Rows from block 4, named by matrix and row number. Rows with one number belong to one channel. Each number is 50 + 15 x the weight over its row's rms, rounded and kept within 0 to 99. All counts start at 0. After the name is the row's rms in percent of the matrix's.
# convs0: first 3x3 conv (model.mid.1.convs.0.weight, 256x256x3x3), inputs 124-127, a 3x3 kernel for each
# convs1: second 3x3 conv (model.mid.1.convs.1.weight, 256x256x3x3, transposed), outputs 124-127, a 3x3 kernel for each
convs0.62 100:34 51 53 55 43 13 52 29 43 36 65 47 37 74 15 42 81 50 29 56 54 18 51 43 55 45 62 50 62 59 62 46 33 48 50 49
convs1.62 101:28 48 07 24 34 13 30 53 51 64 43 66 60 70 78 28 60 53 57 48 63 64 51 56 17 50 70 63 58 47 42 63 39 70 44 47
convs0.63 104:61 35 32 39 36 46 50 53 30 49 54 47 52 40 74 35 65 70 32 57 89 48 51 99 72 30 30 26 28 79 48 24 62 69 30 50
convs1.63 105:54 49 56 50 34 42 54 39 45 20 30 62 26 50 24 48 64 40 58 47 38 76 63 40 57 31 56 43 40 46 74 44 34 72 34 39
convs0.64 092:76 54 65 53 70 30 38 54 43 28 32 36 27 56 52 71 48 36 68 54 27 20 55 37 39 34 61 50 58 44 40 49 61 46 30 42
convs1.64 080:30 19 45 58 34 78 28 38 55 64 72 37 58 38 26 54 58 55 57 37 54 45 51 67 65 77 62 55 76 50 39 62 63 67 43 65
convs0.65 104:51 39 46 52 21 39 27 21 56 33 32 49 54 25 56 55 45 58 53 44 60 27 59 39 34 70 65 39 36 40 41 42 47 56 36 51
convs1.65 104:53 47 38 49 32 34 41 64 48 41 52 50 61 75 67 54 66 56 43 25 50 50 35 53 62 26 62 49 27 30 87 56 56 42 56 52
convs0.66 105:57 65 43 27 62 72 69 64 64 67 52 37 41 36 41 78 12 45 59 47 26 51 47 75 16 54 46 40 63 74 38 64 48 44 37 29
convs1.66 108:51 54 49 58 69 41 39 64 52 45 51 46 66 37 54 59 64 43 66 64 36 33 64 60 52 37 54 30 38 63 38 61 59 49 50 50
convs0.67 104:71 37 63 49 67 67 33 45 56 53 46 54 43 30 42 45 50 31 23 35 25 48 45 67 53 46 91 35 36 48 53 60 65 48 26 52
convs1.67 107:36 29 48 26 41 66 56 49 47 52 39 29 54 41 52 64 62 66 45 53 50 53 70 67 52 53 78 54 49 43 40 52 50 39 71 68
convs0.68 104:56 54 74 55 59 53 49 61 45 72 41 43 63 53 32 55 64 31 54 15 54 61 31 63 42 29 40 51 30 42 40 23 47 47 28 42
convs1.68 105:44 28 44 59 78 55 38 37 53 41 29 38 55 62 24 59 56 20 56 74 40 79 38 30 44 63 67 59 69 51 72 79 58 64 50 62
convs0.69 096:36 50 57 49 40 20 51 39 62 42 65 75 49 54 41 57 62 65 51 22 64 42 36 41 32 14 41 39 17 42 71 43 39 62 36 56
convs1.69 076:56 51 48 76 53 62 39 45 49 44 52 69 34 41 41 58 67 30 70 31 43 55 49 51 43 52 56 35 29 58 62 60 68 90 68 74
convs0.70 104:43 26 42 50 53 26 72 42 88 57 51 40 23 58 22 53 59 62 31 65 50 44 47 22 44 66 60 48 65 61 45 40 52 39 59 48
convs1.70 104:76 37 46 60 74 59 38 49 28 37 35 18 58 37 51 44 54 61 39 29 28 17 80 50 45 54 51 59 36 61 34 31 42 70 45 32
convs0.71 106:49 43 55 23 64 63 72 66 56 63 22 28 52 25 30 43 40 39 40 53 54 34 40 57 63 11 33 68 29 38 50 20 24 52 35 30
convs1.71 106:70 55 48 47 62 55 44 30 53 37 48 65 33 35 32 50 56 41 38 57 60 39 40 55 59 59 50 36 42 58 35 44 64 59 55 06
convs0.72 096:41 43 30 83 77 32 34 35 40 46 54 71 38 32 70 73 77 52 38 38 42 44 57 47 27 27 26 44 60 59 55 51 54 76 54 46
convs1.72 105:44 54 58 51 67 31 49 61 49 54 10 42 27 56 58 47 51 46 64 63 44 49 50 36 56 67 72 39 51 63 64 70 66 62 58 57
convs0.73 093:61 53 30 34 43 20 40 57 37 51 35 24 49 63 61 31 58 41 62 45 55 66 43 28 63 34 23 52 29 49 44 15 65 72 51 59
convs1.73 089:50 53 30 51 31 37 36 57 26 46 63 59 65 54 23 43 29 10 44 64 30 47 44 43 28 45 46 55 48 54 46 36 54 50 53 65
convs0.74 105:46 35 58 60 80 70 65 45 36 50 48 19 39 48 99 46 51 50 47 42 66 60 89 45 67 57 73 29 53 64 50 83 36 36 36 48
convs1.74 112:66 34 58 38 72 34 61 51 46 38 57 37 24 41 53 60 52 57 32 48 34 22 49 85 61 34 55 60 61 55 34 34 53 56 38 39
convs0.75 098:29 53 48 67 50 46 51 55 49 80 54 66 58 42 47 32 26 68 36 48 37 36 21 36 66 40 48 47 41 42 67 33 46 52 64 55
convs1.75 086:79 81 43 70 67 57 38 41 58 48 59 56 42 62 30 62 73 38 37 35 29 65 35 57 60 26 44 36 09 36 51 35 35 90 92 82
convs0.76 105:57 41 56 33 32 03 48 47 52 58 49 13 47 66 63 47 33 21 56 49 53 60 39 34 34 30 18 40 45 45 49 40 55 40 33 40
convs1.76 085:63 50 41 50 81 16 48 42 63 31 54 77 60 59 64 59 60 37 30 62 42 52 47 25 45 54 51 43 54 36 49 51 56 69 55 67
convs0.77 098:35 36 41 08 29 38 44 17 32 22 36 56 69 46 49 53 39 44 38 51 63 28 53 59 61 40 56 49 35 43 53 61 21 49 61 51
convs1.77 098:49 37 48 35 48 61 22 61 72 37 53 19 50 72 17 24 34 18 48 63 63 29 48 48 30 64 78 43 28 19 47 33 57 51 39 45
convs0.78 102:33 17 19 35 21 37 95 29 64 53 56 54 51 44 58 42 45 76 49 59 62 66 32 43 51 28 76 43 49 48 25 66 29 77 52 56
convs1.78 086:61 45 23 53 62 52 45 12 49 60 48 56 20 68 43 40 54 42 35 44 31 31 52 40 49 71 56 31 34 51 51 41 30 56 35 78
convs0.79 093:64 46 26 71 74 61 40 38 29 43 20 15 41 40 28 27 30 29 45 42 60 71 72 51 45 45 52 60 51 43 37 31 26 72 61 44
convs1.79 094:59 61 36 55 43 40 32 34 68 76 62 69 46 34 34 48 51 42 32 30 48 41 41 36 76 59 37 51 68 57 34 59 59 32 55 71
convs0.80 103:40 41 75 60 48 57 43 46 31 95 42 33 43 33 20 60 47 43 57 58 74 41 51 61 28 57 25 50 54 49 61 32 29 57 30 26
convs1.80 093:64 60 36 24 45 40 31 45 60 45 55 63 35 53 51 29 49 52 55 60 43 35 41 55 26 49 50 37 37 49 54 21 58 37 43 52
convs0.81 101:33 36 65 00 37 36 42 67 43 54 13 65 40 38 71 19 33 53 39 26 52 29 35 59 65 54 55 43 41 41 45 48 42 49 55 43
convs1.81 088:84 64 66 65 27 65 39 40 62 38 82 67 29 53 52 53 89 57 45 67 29 11 33 57 28 26 52 48 49 66 37 43 63 73 72 73
convs0.82 100:44 54 57 53 86 45 66 38 48 57 65 68 80 60 42 74 34 65 43 36 27 64 43 59 38 52 66 34 47 45 40 32 50 25 74 61
convs1.82 095:27 64 50 57 59 64 70 64 47 36 37 54 65 33 46 43 47 49 62 67 64 60 50 54 47 57 67 68 71 55 63 39 46 37 57 60
convs0.83 101:35 65 55 31 45 13 50 32 67 74 47 49 62 22 55 33 54 44 39 46 05 35 52 31 68 63 49 43 37 54 57 53 74 32 43 51
convs1.83 112:57 47 45 69 56 47 58 54 28 51 31 73 30 51 82 44 41 49 44 20 47 38 36 55 37 48 39 39 64 39 67 57 44 50 23 45
convs0.84 095:38 40 93 69 53 69 54 30 54 35 60 43 20 47 66 50 58 47 59 35 53 53 49 50 52 54 35 49 44 58 40 51 65 32 46 63
convs1.84 083:60 50 56 58 68 43 32 37 22 41 59 39 54 43 32 54 51 69 44 57 46 43 67 60 66 35 46 57 64 65 51 65 80 56 69 72
convs0.85 092:48 51 28 34 43 34 40 19 47 53 62 53 40 69 50 53 50 37 63 61 40 52 79 60 51 88 62 56 58 37 49 55 48 49 98 56
convs1.85 103:69 35 52 75 32 49 38 65 51 54 49 61 45 37 54 40 47 45 62 46 65 48 41 62 48 18 35 49 57 55 82 57 44 58 46 18
convs0.86 097:30 34 37 47 60 47 59 33 42 51 40 54 43 09 53 39 44 31 68 61 46 82 50 35 73 62 35 60 53 41 70 11 60 54 50 73
convs1.86 100:27 38 19 41 54 31 36 28 30 59 44 59 38 38 46 62 49 35 42 37 39 59 45 39 50 29 59 34 47 52 45 55 55 66 29 58
convs0.87 102:31 65 29 50 35 65 66 72 14 89 26 45 46 60 53 46 63 66 57 58 42 70 41 59 61 43 44 58 61 60 43 49 39 48 64 27
convs1.87 084:71 45 12 53 34 58 61 31 52 65 63 32 78 56 36 47 56 23 47 62 60 42 39 70 42 72 42 51 66 54 44 61 98 45 55 51
convs0.88 101:50 50 64 56 41 17 44 45 42 36 35 36 58 53 60 80 35 66 77 61 60 44 44 51 44 39 50 47 36 50 49 42 64 64 69 64
convs1.88 093:35 35 63 61 94 66 54 61 63 48 71 38 42 47 44 48 45 13 51 59 48 67 85 51 54 36 23 60 50 62 71 46 55 45 68 51
convs0.89 096:52 28 54 50 32 40 27 24 22 54 48 47 20 55 45 38 31 72 47 24 32 43 54 38 36 47 48 34 53 38 70 46 71 64 31 26
convs1.89 080:72 37 32 61 50 34 73 55 35 60 54 68 48 76 70 67 47 28 26 69 68 26 55 61 59 68 45 40 45 43 24 47 65 50 42 76
convs0.90 100:70 79 75 43 78 59 51 47 40 66 35 55 56 57 39 48 36 48 49 16 63 42 41 43 26 26 40 50 49 64 60 40 61 36 42 44
convs1.90 084:46 59 45 63 52 50 45 42 38 47 65 28 56 53 16 58 64 51 70 37 42 50 65 46 64 53 53 66 46 74 62 36 68 55 42 99
convs0.91 106:51 50 48 52 32 35 36 52 85 53 92 63 61 63 86 59 60 29 69 48 61 65 68 26 53 39 69 60 58 46 63 78 28 43 37 47
convs1.91 102:74 54 57 48 17 39 53 50 40 59 50 49 41 49 45 53 62 56 23 39 29 05 38 66 37 62 62 42 34 50 57 38 55 61 61 47
convs0.92 104:39 61 56 48 40 89 47 33 74 52 60 37 40 62 50 54 35 46 65 43 52 63 52 50 35 58 32 42 64 47 44 60 26 43 72 29
convs1.92 104:24 27 49 56 35 86 28 55 54 40 77 42 39 47 24 58 28 61 44 30 43 33 54 81 43 63 63 58 66 58 36 54 55 44 43 33
convs0.93 098:60 25 20 32 45 40 60 55 35 56 56 42 55 40 46 40 21 76 49 48 63 75 51 51 61 78 56 61 27 36 55 49 38 47 35 49
convs1.93 103:26 35 39 38 31 27 67 27 63 60 80 42 45 46 58 32 33 07 59 45 71 62 23 54 74 43 57 51 38 48 48 20 64 56 68 52
convs0.94 101:50 40 73 28 52 76 60 12 53 63 35 65 30 39 63 26 73 43 36 55 63 45 55 60 65 43 25 53 55 47 54 61 43 43 40 51
convs1.94 101:46 82 43 21 61 66 25 37 50 50 42 61 33 43 48 40 35 24 73 61 15 64 78 35 50 32 45 53 44 41 78 34 50 54 54 57
convs0.95 098:50 38 36 65 26 44 44 48 41 53 50 74 32 66 91 38 44 50 56 65 53 31 89 45 29 99 74 33 58 53 40 62 46 34 31 67
convs1.95 103:48 33 41 41 68 51 64 26 35 60 36 50 32 24 63 38 40 51 84 72 79 70 61 60 56 32 78 64 83 39 82 79 25 48 42 61
convs0.96 110:63 33 39 43 50 80 52 26 64 62 48 60 42 65 52 40 60 42 32 33 55 40 44 60 47 42 49 59 56 43 08 53 51 58 33 44
convs1.96 110:30 46 66 41 51 28 61 66 67 60 49 43 47 67 76 65 52 38 38 46 07 45 60 50 28 57 61 62 76 37 52 42 62 37 54 21
convs0.97 092:36 55 38 50 45 18 38 29 26 38 62 25 53 39 30 17 25 29 41 41 60 54 33 39 38 86 53 57 65 44 59 65 55 77 51 64
convs1.97 105:36 24 26 46 44 51 69 32 41 52 56 63 48 50 55 32 53 51 31 48 40 34 43 79 45 50 68 33 49 64 14 48 40 48 37 66
convs0.98 092:49 47 29 60 65 23 45 63 15 69 42 19 41 42 52 69 33 46 51 69 75 31 41 43 64 46 52 32 40 41 44 54 54 50 49 71
convs1.98 089:50 48 61 64 39 57 46 31 49 52 47 50 63 56 50 59 53 35 72 46 48 46 45 52 40 45 53 41 55 56 25 44 47 41 61 77
convs0.99 103:57 55 18 42 48 45 59 73 25 75 12 49 46 60 54 48 57 36 40 59 16 31 65 37 51 69 83 64 43 68 43 32 54 49 45 58
convs1.99 106:40 21 33 75 51 49 59 35 46 36 69 39 33 48 62 61 59 58 55 50 67 59 66 57 53 40 49 41 57 50 39 57 34 56 22 20
convs0.100 090:71 55 61 59 45 45 65 42 57 32 81 39 49 51 43 75 44 46 48 53 67 36 45 23 42 34 46 29 27 48 39 41 62 69 50 50
convs1.100 102:64 44 57 27 46 36 60 39 39 53 57 41 37 71 31 41 32 36 54 48 24 53 33 32 58 47 57 65 36 44 51 75 55 53 51 58
convs0.101 095:59 64 37 26 41 32 55 61 31 70 51 57 60 29 52 40 52 37 58 52 48 35 32 31 32 56 52 48 39 46 45 11 38 44 49 36
convs1.101 097:51 67 56 50 53 62 44 27 59 44 66 47 60 67 37 49 59 48 64 63 48 63 51 42 57 45 46 72 77 63 77 58 43 53 33 77
convs0.102 092:37 60 51 82 28 66 38 73 83 63 59 58 42 45 74 33 38 82 49 50 54 36 52 60 55 66 45 47 45 56 46 59 71 47 55 50
convs1.102 090:35 47 54 58 43 62 36 12 39 35 48 60 35 43 33 28 62 47 74 38 43 71 42 52 69 23 31 39 29 35 70 39 34 72 41 78
convs0.103 107:76 57 56 41 32 36 63 62 42 33 45 32 52 50 45 33 58 38 34 43 40 30 42 26 45 70 48 41 19 65 57 32 41 58 78 54
convs1.103 114:57 40 54 36 58 27 50 56 61 48 31 59 78 55 54 82 63 53 62 39 43 26 57 57 42 45 25 61 74 66 71 48 55 23 42 26
convs0.104 097:32 66 35 31 43 59 56 34 49 43 39 85 82 60 60 46 51 60 28 65 29 41 37 54 56 39 83 49 58 68 47 53 57 32 46 44
convs1.104 087:48 49 29 50 53 35 44 39 69 44 36 39 80 28 36 58 41 28 35 47 36 87 47 58 56 57 45 65 38 60 64 50 59 53 44 37
convs0.105 105:40 77 26 39 81 78 30 29 74 43 22 45 56 49 46 73 35 57 45 72 41 21 40 12 62 62 48 51 55 39 54 45 52 74 49 34
convs1.105 112:51 25 57 45 13 41 69 53 27 56 48 57 40 53 41 54 78 48 20 37 78 46 66 52 44 46 34 56 79 56 28 32 63 31 18 16
convs0.106 091:53 67 64 40 36 51 72 64 63 29 72 48 57 82 31 46 30 51 41 50 44 67 58 49 46 34 66 42 51 39 53 56 47 34 15 56
convs1.106 104:59 59 31 42 79 60 42 26 43 38 50 26 56 43 19 51 68 73 62 46 56 71 67 52 40 31 38 55 45 43 48 44 39 65 69 50
convs0.107 094:19 35 55 46 54 51 28 38 31 23 59 27 30 52 35 43 72 63 28 60 39 51 49 44 41 65 43 47 42 40 65 45 48 62 25 68
convs1.107 094:66 40 62 28 43 25 53 57 42 65 23 58 66 74 65 66 55 12 40 34 57 48 38 51 51 68 46 34 36 46 77 49 45 53 48 46
convs0.108 094:67 51 60 41 43 28 40 32 50 44 56 76 48 39 51 65 64 53 33 34 54 39 65 74 37 17 40 67 68 55 42 48 64 45 52 54
convs1.108 090:66 64 45 51 45 27 58 54 43 41 86 62 58 99 50 59 34 40 58 58 59 26 31 31 47 44 43 44 48 43 59 67 76 41 55 49
convs0.109 108:36 37 69 48 40 66 34 69 52 76 53 46 35 57 60 51 52 39 34 38 54 36 73 44 49 32 65 51 49 51 61 62 40 40 44 24
convs1.109 101:61 57 43 50 64 38 49 63 57 45 46 49 52 61 36 72 36 10 23 49 45 18 48 45 48 63 49 33 63 87 52 65 59 60 78 56
convs0.110 101:64 51 49 69 24 57 22 49 56 52 57 44 69 46 57 70 34 71 55 62 40 71 34 51 47 58 46 50 20 33 57 56 24 27 48 61
convs1.110 092:51 60 57 39 48 50 64 70 58 53 47 40 80 62 61 85 63 42 40 74 50 48 67 40 65 30 37 46 75 73 28 71 61 53 66 75
convs0.111 102:44 74 33 59 33 30 43 53 65 54 38 57 57 33 40 48 63 48 56 69 34 35 65 60 31 78 25 74 60 49 64 49 37 58 52 70
convs1.111 110:55 52 38 44 35 50 46 65 65 61 68 56 81 41 90 74 86 82 59 79 31 51 41 48 44 28 43 63 44 42 76 63 51 57 32 45
convs0.112 100:44 32 35 39 62 56 40 50 43 70 56 58 27 03 53 52 59 24 32 62 59 31 50 54 55 21 37 32 34 46 53 31 56 41 47 18
convs1.112 088:51 48 59 33 71 99 63 46 26 73 37 49 32 64 62 53 55 27 83 59 47 40 55 72 53 47 60 44 42 43 87 94 45 47 41 65
convs0.113 105:71 62 36 28 52 53 38 44 41 49 43 31 54 39 41 38 35 66 49 25 38 38 47 44 53 55 24 72 30 28 49 41 64 51 82 52
convs1.113 101:86 54 52 58 65 67 47 61 71 49 35 41 55 64 56 71 56 56 62 52 76 64 83 61 56 70 43 47 51 47 75 44 32 76 62 46
convs0.114 095:31 73 58 25 58 64 43 62 35 79 74 61 55 15 59 51 35 68 58 59 47 62 49 43 46 77 44 51 47 44 37 47 50 43 74 42
convs1.114 101:42 40 48 71 35 64 55 49 73 44 28 23 46 27 49 41 58 40 65 80 77 78 61 43 50 52 51 83 62 40 67 46 05 44 46 22
convs0.115 094:84 63 37 34 44 37 34 31 62 31 31 56 72 41 46 77 52 51 30 45 56 64 61 65 57 53 57 47 37 58 46 28 55 57 50 70
convs1.115 080:61 67 48 73 40 40 65 61 73 48 76 26 63 52 27 58 44 52 56 54 40 41 40 33 51 51 59 42 36 39 51 62 68 54 41 79
convs0.116 095:51 56 58 23 20 43 41 50 74 48 39 48 59 02 65 39 29 46 63 55 27 58 44 43 39 38 52 44 72 73 61 62 53 70 57 29
convs1.116 086:61 42 45 50 39 57 56 22 29 62 59 43 48 68 42 50 42 36 65 88 43 55 43 64 38 50 61 50 31 45 43 50 57 64 45 53
convs0.117 092:49 45 27 56 34 25 33 30 11 58 52 47 52 50 62 51 44 41 56 43 51 32 53 44 54 51 52 52 47 39 30 31 24 58 28 55
convs1.117 084:59 60 33 58 49 39 33 67 55 59 59 36 23 15 22 51 36 46 30 42 45 39 63 80 47 85 54 62 60 60 25 56 48 50 57 68
convs0.118 104:64 36 60 43 39 41 47 75 26 53 51 25 75 49 23 57 63 36 63 63 71 37 38 47 53 79 42 68 22 44 48 69 46 67 31 39
convs1.118 115:53 44 44 62 26 51 74 51 57 58 58 60 35 50 78 41 74 73 48 47 43 50 68 43 46 45 33 43 41 40 69 52 28 53 38 12
convs0.119 106:50 42 48 46 53 28 61 08 77 28 65 42 34 62 46 55 66 31 62 53 42 78 39 53 50 58 34 58 53 35 45 50 36 39 75 29
convs1.119 112:54 30 60 37 54 68 43 57 34 25 25 69 66 49 33 43 43 50 54 55 64 53 87 70 27 50 67 27 33 50 65 41 13 60 53 26
convs0.120 107:62 43 12 36 20 52 63 46 52 45 16 64 57 69 51 47 77 33 52 50 35 46 57 45 40 77 59 55 46 58 65 79 57 34 69 62
convs1.120 104:64 42 75 39 78 57 60 51 44 77 52 37 80 61 53 62 38 37 44 38 66 25 74 48 21 26 67 68 66 55 33 41 43 35 65 35
convs0.121 097:46 18 39 60 44 35 15 39 24 50 43 40 70 56 42 59 49 39 25 69 63 54 62 39 49 49 57 51 60 43 50 58 73 26 68 48
convs1.121 100:32 38 43 37 23 38 20 52 24 52 60 63 50 48 56 39 42 41 41 32 14 58 42 22 47 26 27 46 52 36 52 54 39 46 60 58
convs0.122 102:66 79 61 53 60 67 24 55 62 41 36 36 73 84 64 51 66 51 58 43 19 53 19 63 62 66 64 68 28 44 44 46 40 57 48 47
convs1.122 110:57 78 66 48 45 48 28 16 60 29 52 14 49 63 25 51 61 56 27 49 30 52 47 33 52 53 54 69 49 36 36 35 50 59 60 35
convs0.123 103:55 61 41 65 31 57 65 56 49 27 54 72 35 22 44 53 65 24 22 41 29 56 38 62 49 71 40 45 63 52 80 65 23 51 54 51
convs1.123 107:41 41 44 18 44 40 37 35 39 35 43 52 49 45 91 64 55 57 43 60 64 74 46 42 64 74 85 51 58 60 53 29 25 82 73 42
convs0.124 102:54 54 59 67 32 53 42 57 56 51 41 37 38 43 82 48 57 48 54 38 64 52 54 36 44 37 30 75 37 53 50 69 62 62 50 29
convs1.124 111:46 24 83 43 58 32 52 32 38 63 27 42 20 29 47 13 16 42 44 47 58 39 37 45 43 69 62 50 37 43 28 58 56 45 46 35
convs0.125 092:47 61 77 63 51 76 84 54 54 54 66 84 49 28 62 63 80 56 58 64 50 56 44 54 52 63 32 49 35 29 47 39 40 42 39 52
convs1.125 120:47 67 70 56 84 73 72 67 54 45 64 68 70 48 46 54 45 70 58 50 68 65 45 46 22 68 57 21 48 33 54 54 31 30 29 27
convs0.126 106:36 37 49 67 48 78 39 72 43 39 40 42 59 55 58 45 55 43 60 54 35 48 63 62 39 49 47 62 44 30 49 47 51 51 46 65
convs1.126 105:50 54 28 62 61 34 46 75 55 37 54 63 73 18 40 60 64 49 46 47 30 41 59 17 32 55 48 44 54 87 38 40 38 66 47 41
convs0.127 105:40 36 67 49 32 43 50 31 51 69 20 26 39 56 60 38 42 40 44 40 61 31 24 28 72 66 59 45 82 34 46 69 22 51 55 33
convs1.127 098:43 79 53 68 59 89 60 48 53 57 39 49 41 64 64 81 47 43 69 55 46 51 79 48 32 39 82 69 70 52 59 58 55 59 74 75
convs0.128 101:41 47 53 48 33 56 42 67 45 48 41 35 46 47 55 38 50 71 45 52 16 41 15 76 49 59 49 57 21 60 36 68 52 72 65 71
convs1.128 105:38 62 56 50 40 49 49 56 57 29 26 39 61 43 29 51 40 38 49 56 45 46 15 30 51 61 38 43 40 30 38 29 21 56 36 32
convs0.129 098:42 26 61 17 43 29 50 99 48 62 52 64 70 14 58 48 40 48 60 53 25 32 19 42 55 63 59 63 54 27 47 44 52 46 22 63
convs1.129 107:38 67 38 72 53 50 51 51 42 36 31 34 36 75 55 58 42 60 49 61 30 48 48 41 50 26 43 58 52 58 49 75 62 42 52 48
convs0.130 100:55 46 39 26 79 44 46 71 40 41 39 17 60 51 27 32 75 37 41 37 57 26 64 63 32 54 85 56 46 60 36 45 63 59 66 37
convs1.130 099:57 52 52 49 62 67 12 48 67 65 52 56 37 56 31 56 45 30 30 51 50 67 31 20 30 42 63 37 46 36 46 53 27 69 47 50
convs0.131 106:38 24 13 33 14 57 51 50 55 71 35 63 34 33 65 45 67 55 48 53 15 36 66 89 57 84 76 32 59 55 56 40 62 50 54 32
convs1.131 082:47 34 40 33 28 30 34 49 40 37 52 53 45 54 35 42 39 74 36 67 82 67 30 49 42 38 44 71 52 47 39 40 33 82 61 54
convs0.132 096:57 57 35 46 37 27 51 53 64 59 74 26 56 27 60 69 39 52 43 63 39 23 59 84 68 37 33 54 44 55 49 52 65 70 37 60
convs1.132 102:49 43 51 46 47 38 42 16 31 42 35 32 31 57 38 46 59 39 54 57 25 91 60 42 42 46 38 38 46 34 51 43 24 37 40 41
convs0.133 100:33 40 22 28 41 44 52 37 42 71 29 34 58 46 63 44 37 59 66 57 59 64 50 34 33 49 39 46 40 45 63 62 56 40 43 49
convs1.133 099:59 50 66 43 45 58 74 58 57 44 47 58 45 35 58 46 48 30 61 69 42 48 44 39 64 58 57 52 77 60 23 40 56 52 63 59
convs0.134 101:29 25 32 30 46 24 23 54 69 57 52 49 40 47 47 58 41 46 49 43 56 79 99 73 16 30 27 52 54 60 52 61 49 46 45 37
convs1.134 087:33 40 57 63 69 68 48 70 64 61 58 43 57 41 40 39 41 55 57 76 41 61 46 69 26 51 32 55 44 44 54 67 43 54 73 79
convs0.135 098:53 43 36 42 51 20 54 43 16 72 78 28 67 51 31 42 25 45 74 46 37 40 14 25 13 42 47 64 36 57 33 48 55 40 36 69
convs1.135 107:35 41 62 53 35 67 60 24 27 47 45 53 50 39 39 57 33 36 51 63 47 57 68 13 27 53 55 56 36 20 52 50 43 44 32 42
convs0.136 101:26 23 16 70 62 64 41 52 60 45 56 69 50 64 57 52 60 35 23 34 36 28 26 49 54 18 12 36 62 23 57 49 43 56 33 60
convs1.136 085:43 50 51 48 36 26 37 46 45 77 44 51 60 76 56 56 78 81 44 25 32 48 65 64 50 41 55 32 39 65 42 46 75 54 44 46
convs0.137 092:42 26 41 69 26 61 38 45 62 43 72 58 54 25 42 62 44 62 56 44 56 61 48 68 35 51 56 58 45 53 38 56 66 44 31 35
convs1.137 090:44 46 58 75 70 71 44 08 50 53 50 40 61 46 53 41 76 49 64 57 37 52 62 34 33 36 45 31 52 27 73 46 49 48 69 73
convs0.138 104:46 80 58 62 69 65 23 39 33 35 56 46 50 51 56 49 45 44 43 42 50 29 38 34 43 53 44 44 22 48 53 36 36 45 68 44
convs1.138 103:62 61 62 51 62 64 80 63 57 67 56 37 41 33 47 60 71 44 69 51 50 51 53 29 18 49 57 70 46 37 73 87 49 34 41 45
convs0.139 100:59 47 48 84 24 51 40 72 29 50 50 81 36 51 51 87 44 31 43 68 90 55 84 24 39 57 26 33 46 52 59 35 47 32 62 62
convs1.139 093:54 22 41 54 61 57 38 28 75 32 69 55 30 54 67 62 59 43 58 47 48 67 56 63 34 56 57 67 63 34 58 76 64 71 74 72
convs0.140 100:34 23 29 63 72 41 44 69 55 57 56 61 35 54 52 74 64 42 37 42 29 65 82 41 37 40 46 50 34 45 39 38 63 62 30 46
convs1.140 095:30 50 42 85 83 69 40 57 26 37 44 35 44 38 14 39 50 73 44 42 52 62 72 93 44 49 59 71 85 68 48 31 66 63 53 75
convs0.141 099:65 28 24 30 83 57 31 66 62 59 36 26 51 25 46 55 41 42 44 47 49 46 64 28 37 34 55 55 53 58 49 64 81 33 47 60
convs1.141 094:34 45 48 47 48 79 43 44 36 69 43 66 71 78 42 64 48 57 34 48 45 48 50 59 61 62 68 34 61 58 24 44 57 46 46 82
convs0.142 099:42 52 40 57 36 54 54 95 52 37 59 64 52 04 23 70 64 54 65 33 45 77 49 51 47 48 34 44 63 49 60 57 57 69 62 43
convs1.142 104:50 48 16 40 67 52 46 22 27 33 33 28 67 53 37 41 62 69 74 23 72 59 58 44 51 45 73 34 59 57 56 52 34 59 38 33
convs0.143 098:40 52 63 40 25 45 45 43 53 60 22 36 49 36 64 56 43 34 34 57 50 35 37 34 51 57 43 52 48 44 66 53 71 65 23 77
convs1.143 089:48 56 39 36 44 56 32 56 48 54 57 62 24 41 31 50 22 53 58 43 47 66 53 54 50 45 66 39 56 57 56 54 33 42 54 54
convs0.144 100:45 72 65 40 55 49 73 37 72 49 30 61 41 49 64 70 64 58 46 39 52 45 33 66 43 45 75 45 42 42 50 34 56 58 64 16
convs1.144 114:39 58 63 28 47 39 49 59 54 64 48 65 62 65 81 38 66 50 37 45 52 58 82 49 38 60 34 39 49 41 35 26 43 74 69 36
convs0.145 102:80 89 57 50 37 51 33 36 36 51 00 59 55 28 61 35 51 33 56 51 28 30 41 64 62 42 61 43 18 38 39 31 42 60 47 69
convs1.145 098:53 30 40 80 55 58 49 61 39 55 32 49 33 40 27 36 41 31 39 39 54 58 40 69 47 46 43 68 75 49 50 39 89 53 74 70
convs0.146 106:75 48 40 37 72 02 21 64 56 59 61 60 57 66 41 12 65 47 53 36 62 27 59 49 33 61 35 53 50 58 55 43 37 54 64 40
convs1.146 104:47 54 39 42 56 48 41 61 47 56 39 49 52 62 54 65 45 50 61 63 86 64 68 29 69 44 37 60 74 29 41 63 38 52 48 39
convs0.147 093:80 42 37 60 53 68 55 21 55 77 52 51 31 80 29 26 58 46 33 53 44 19 56 53 32 45 34 54 27 62 34 46 59 38 41 31
convs1.147 091:25 50 31 52 15 45 48 42 69 58 57 37 86 71 46 60 62 59 55 58 36 73 45 80 49 65 69 76 77 47 61 83 47 35 50 41
convs0.148 104:37 43 59 42 93 80 36 25 27 74 79 72 65 67 73 62 33 46 51 64 45 37 68 59 35 49 53 31 42 37 41 52 34 62 45 34
convs1.148 110:33 43 65 81 21 46 39 57 77 69 29 59 53 28 41 37 37 54 34 40 51 37 63 65 37 52 42 42 53 31 69 71 35 48 34 41
convs0.149 100:38 32 50 49 56 59 35 51 61 97 61 23 76 21 74 46 36 62 69 35 32 74 51 53 59 41 55 49 48 46 53 22 35 56 58 54
convs1.149 088:43 35 41 35 28 59 24 14 41 54 64 67 44 65 62 54 59 58 10 35 33 53 49 55 37 36 28 52 35 33 30 36 58 56 53 63
convs0.150 102:14 46 44 47 59 51 43 55 48 45 57 78 52 41 66 46 59 44 36 42 68 51 26 76 39 47 59 50 54 50 51 29 57 72 49 32
convs1.150 109:43 48 57 68 43 70 34 83 64 71 37 42 55 80 44 57 31 68 17 52 56 56 41 46 46 50 33 72 45 56 79 37 32 60 24 31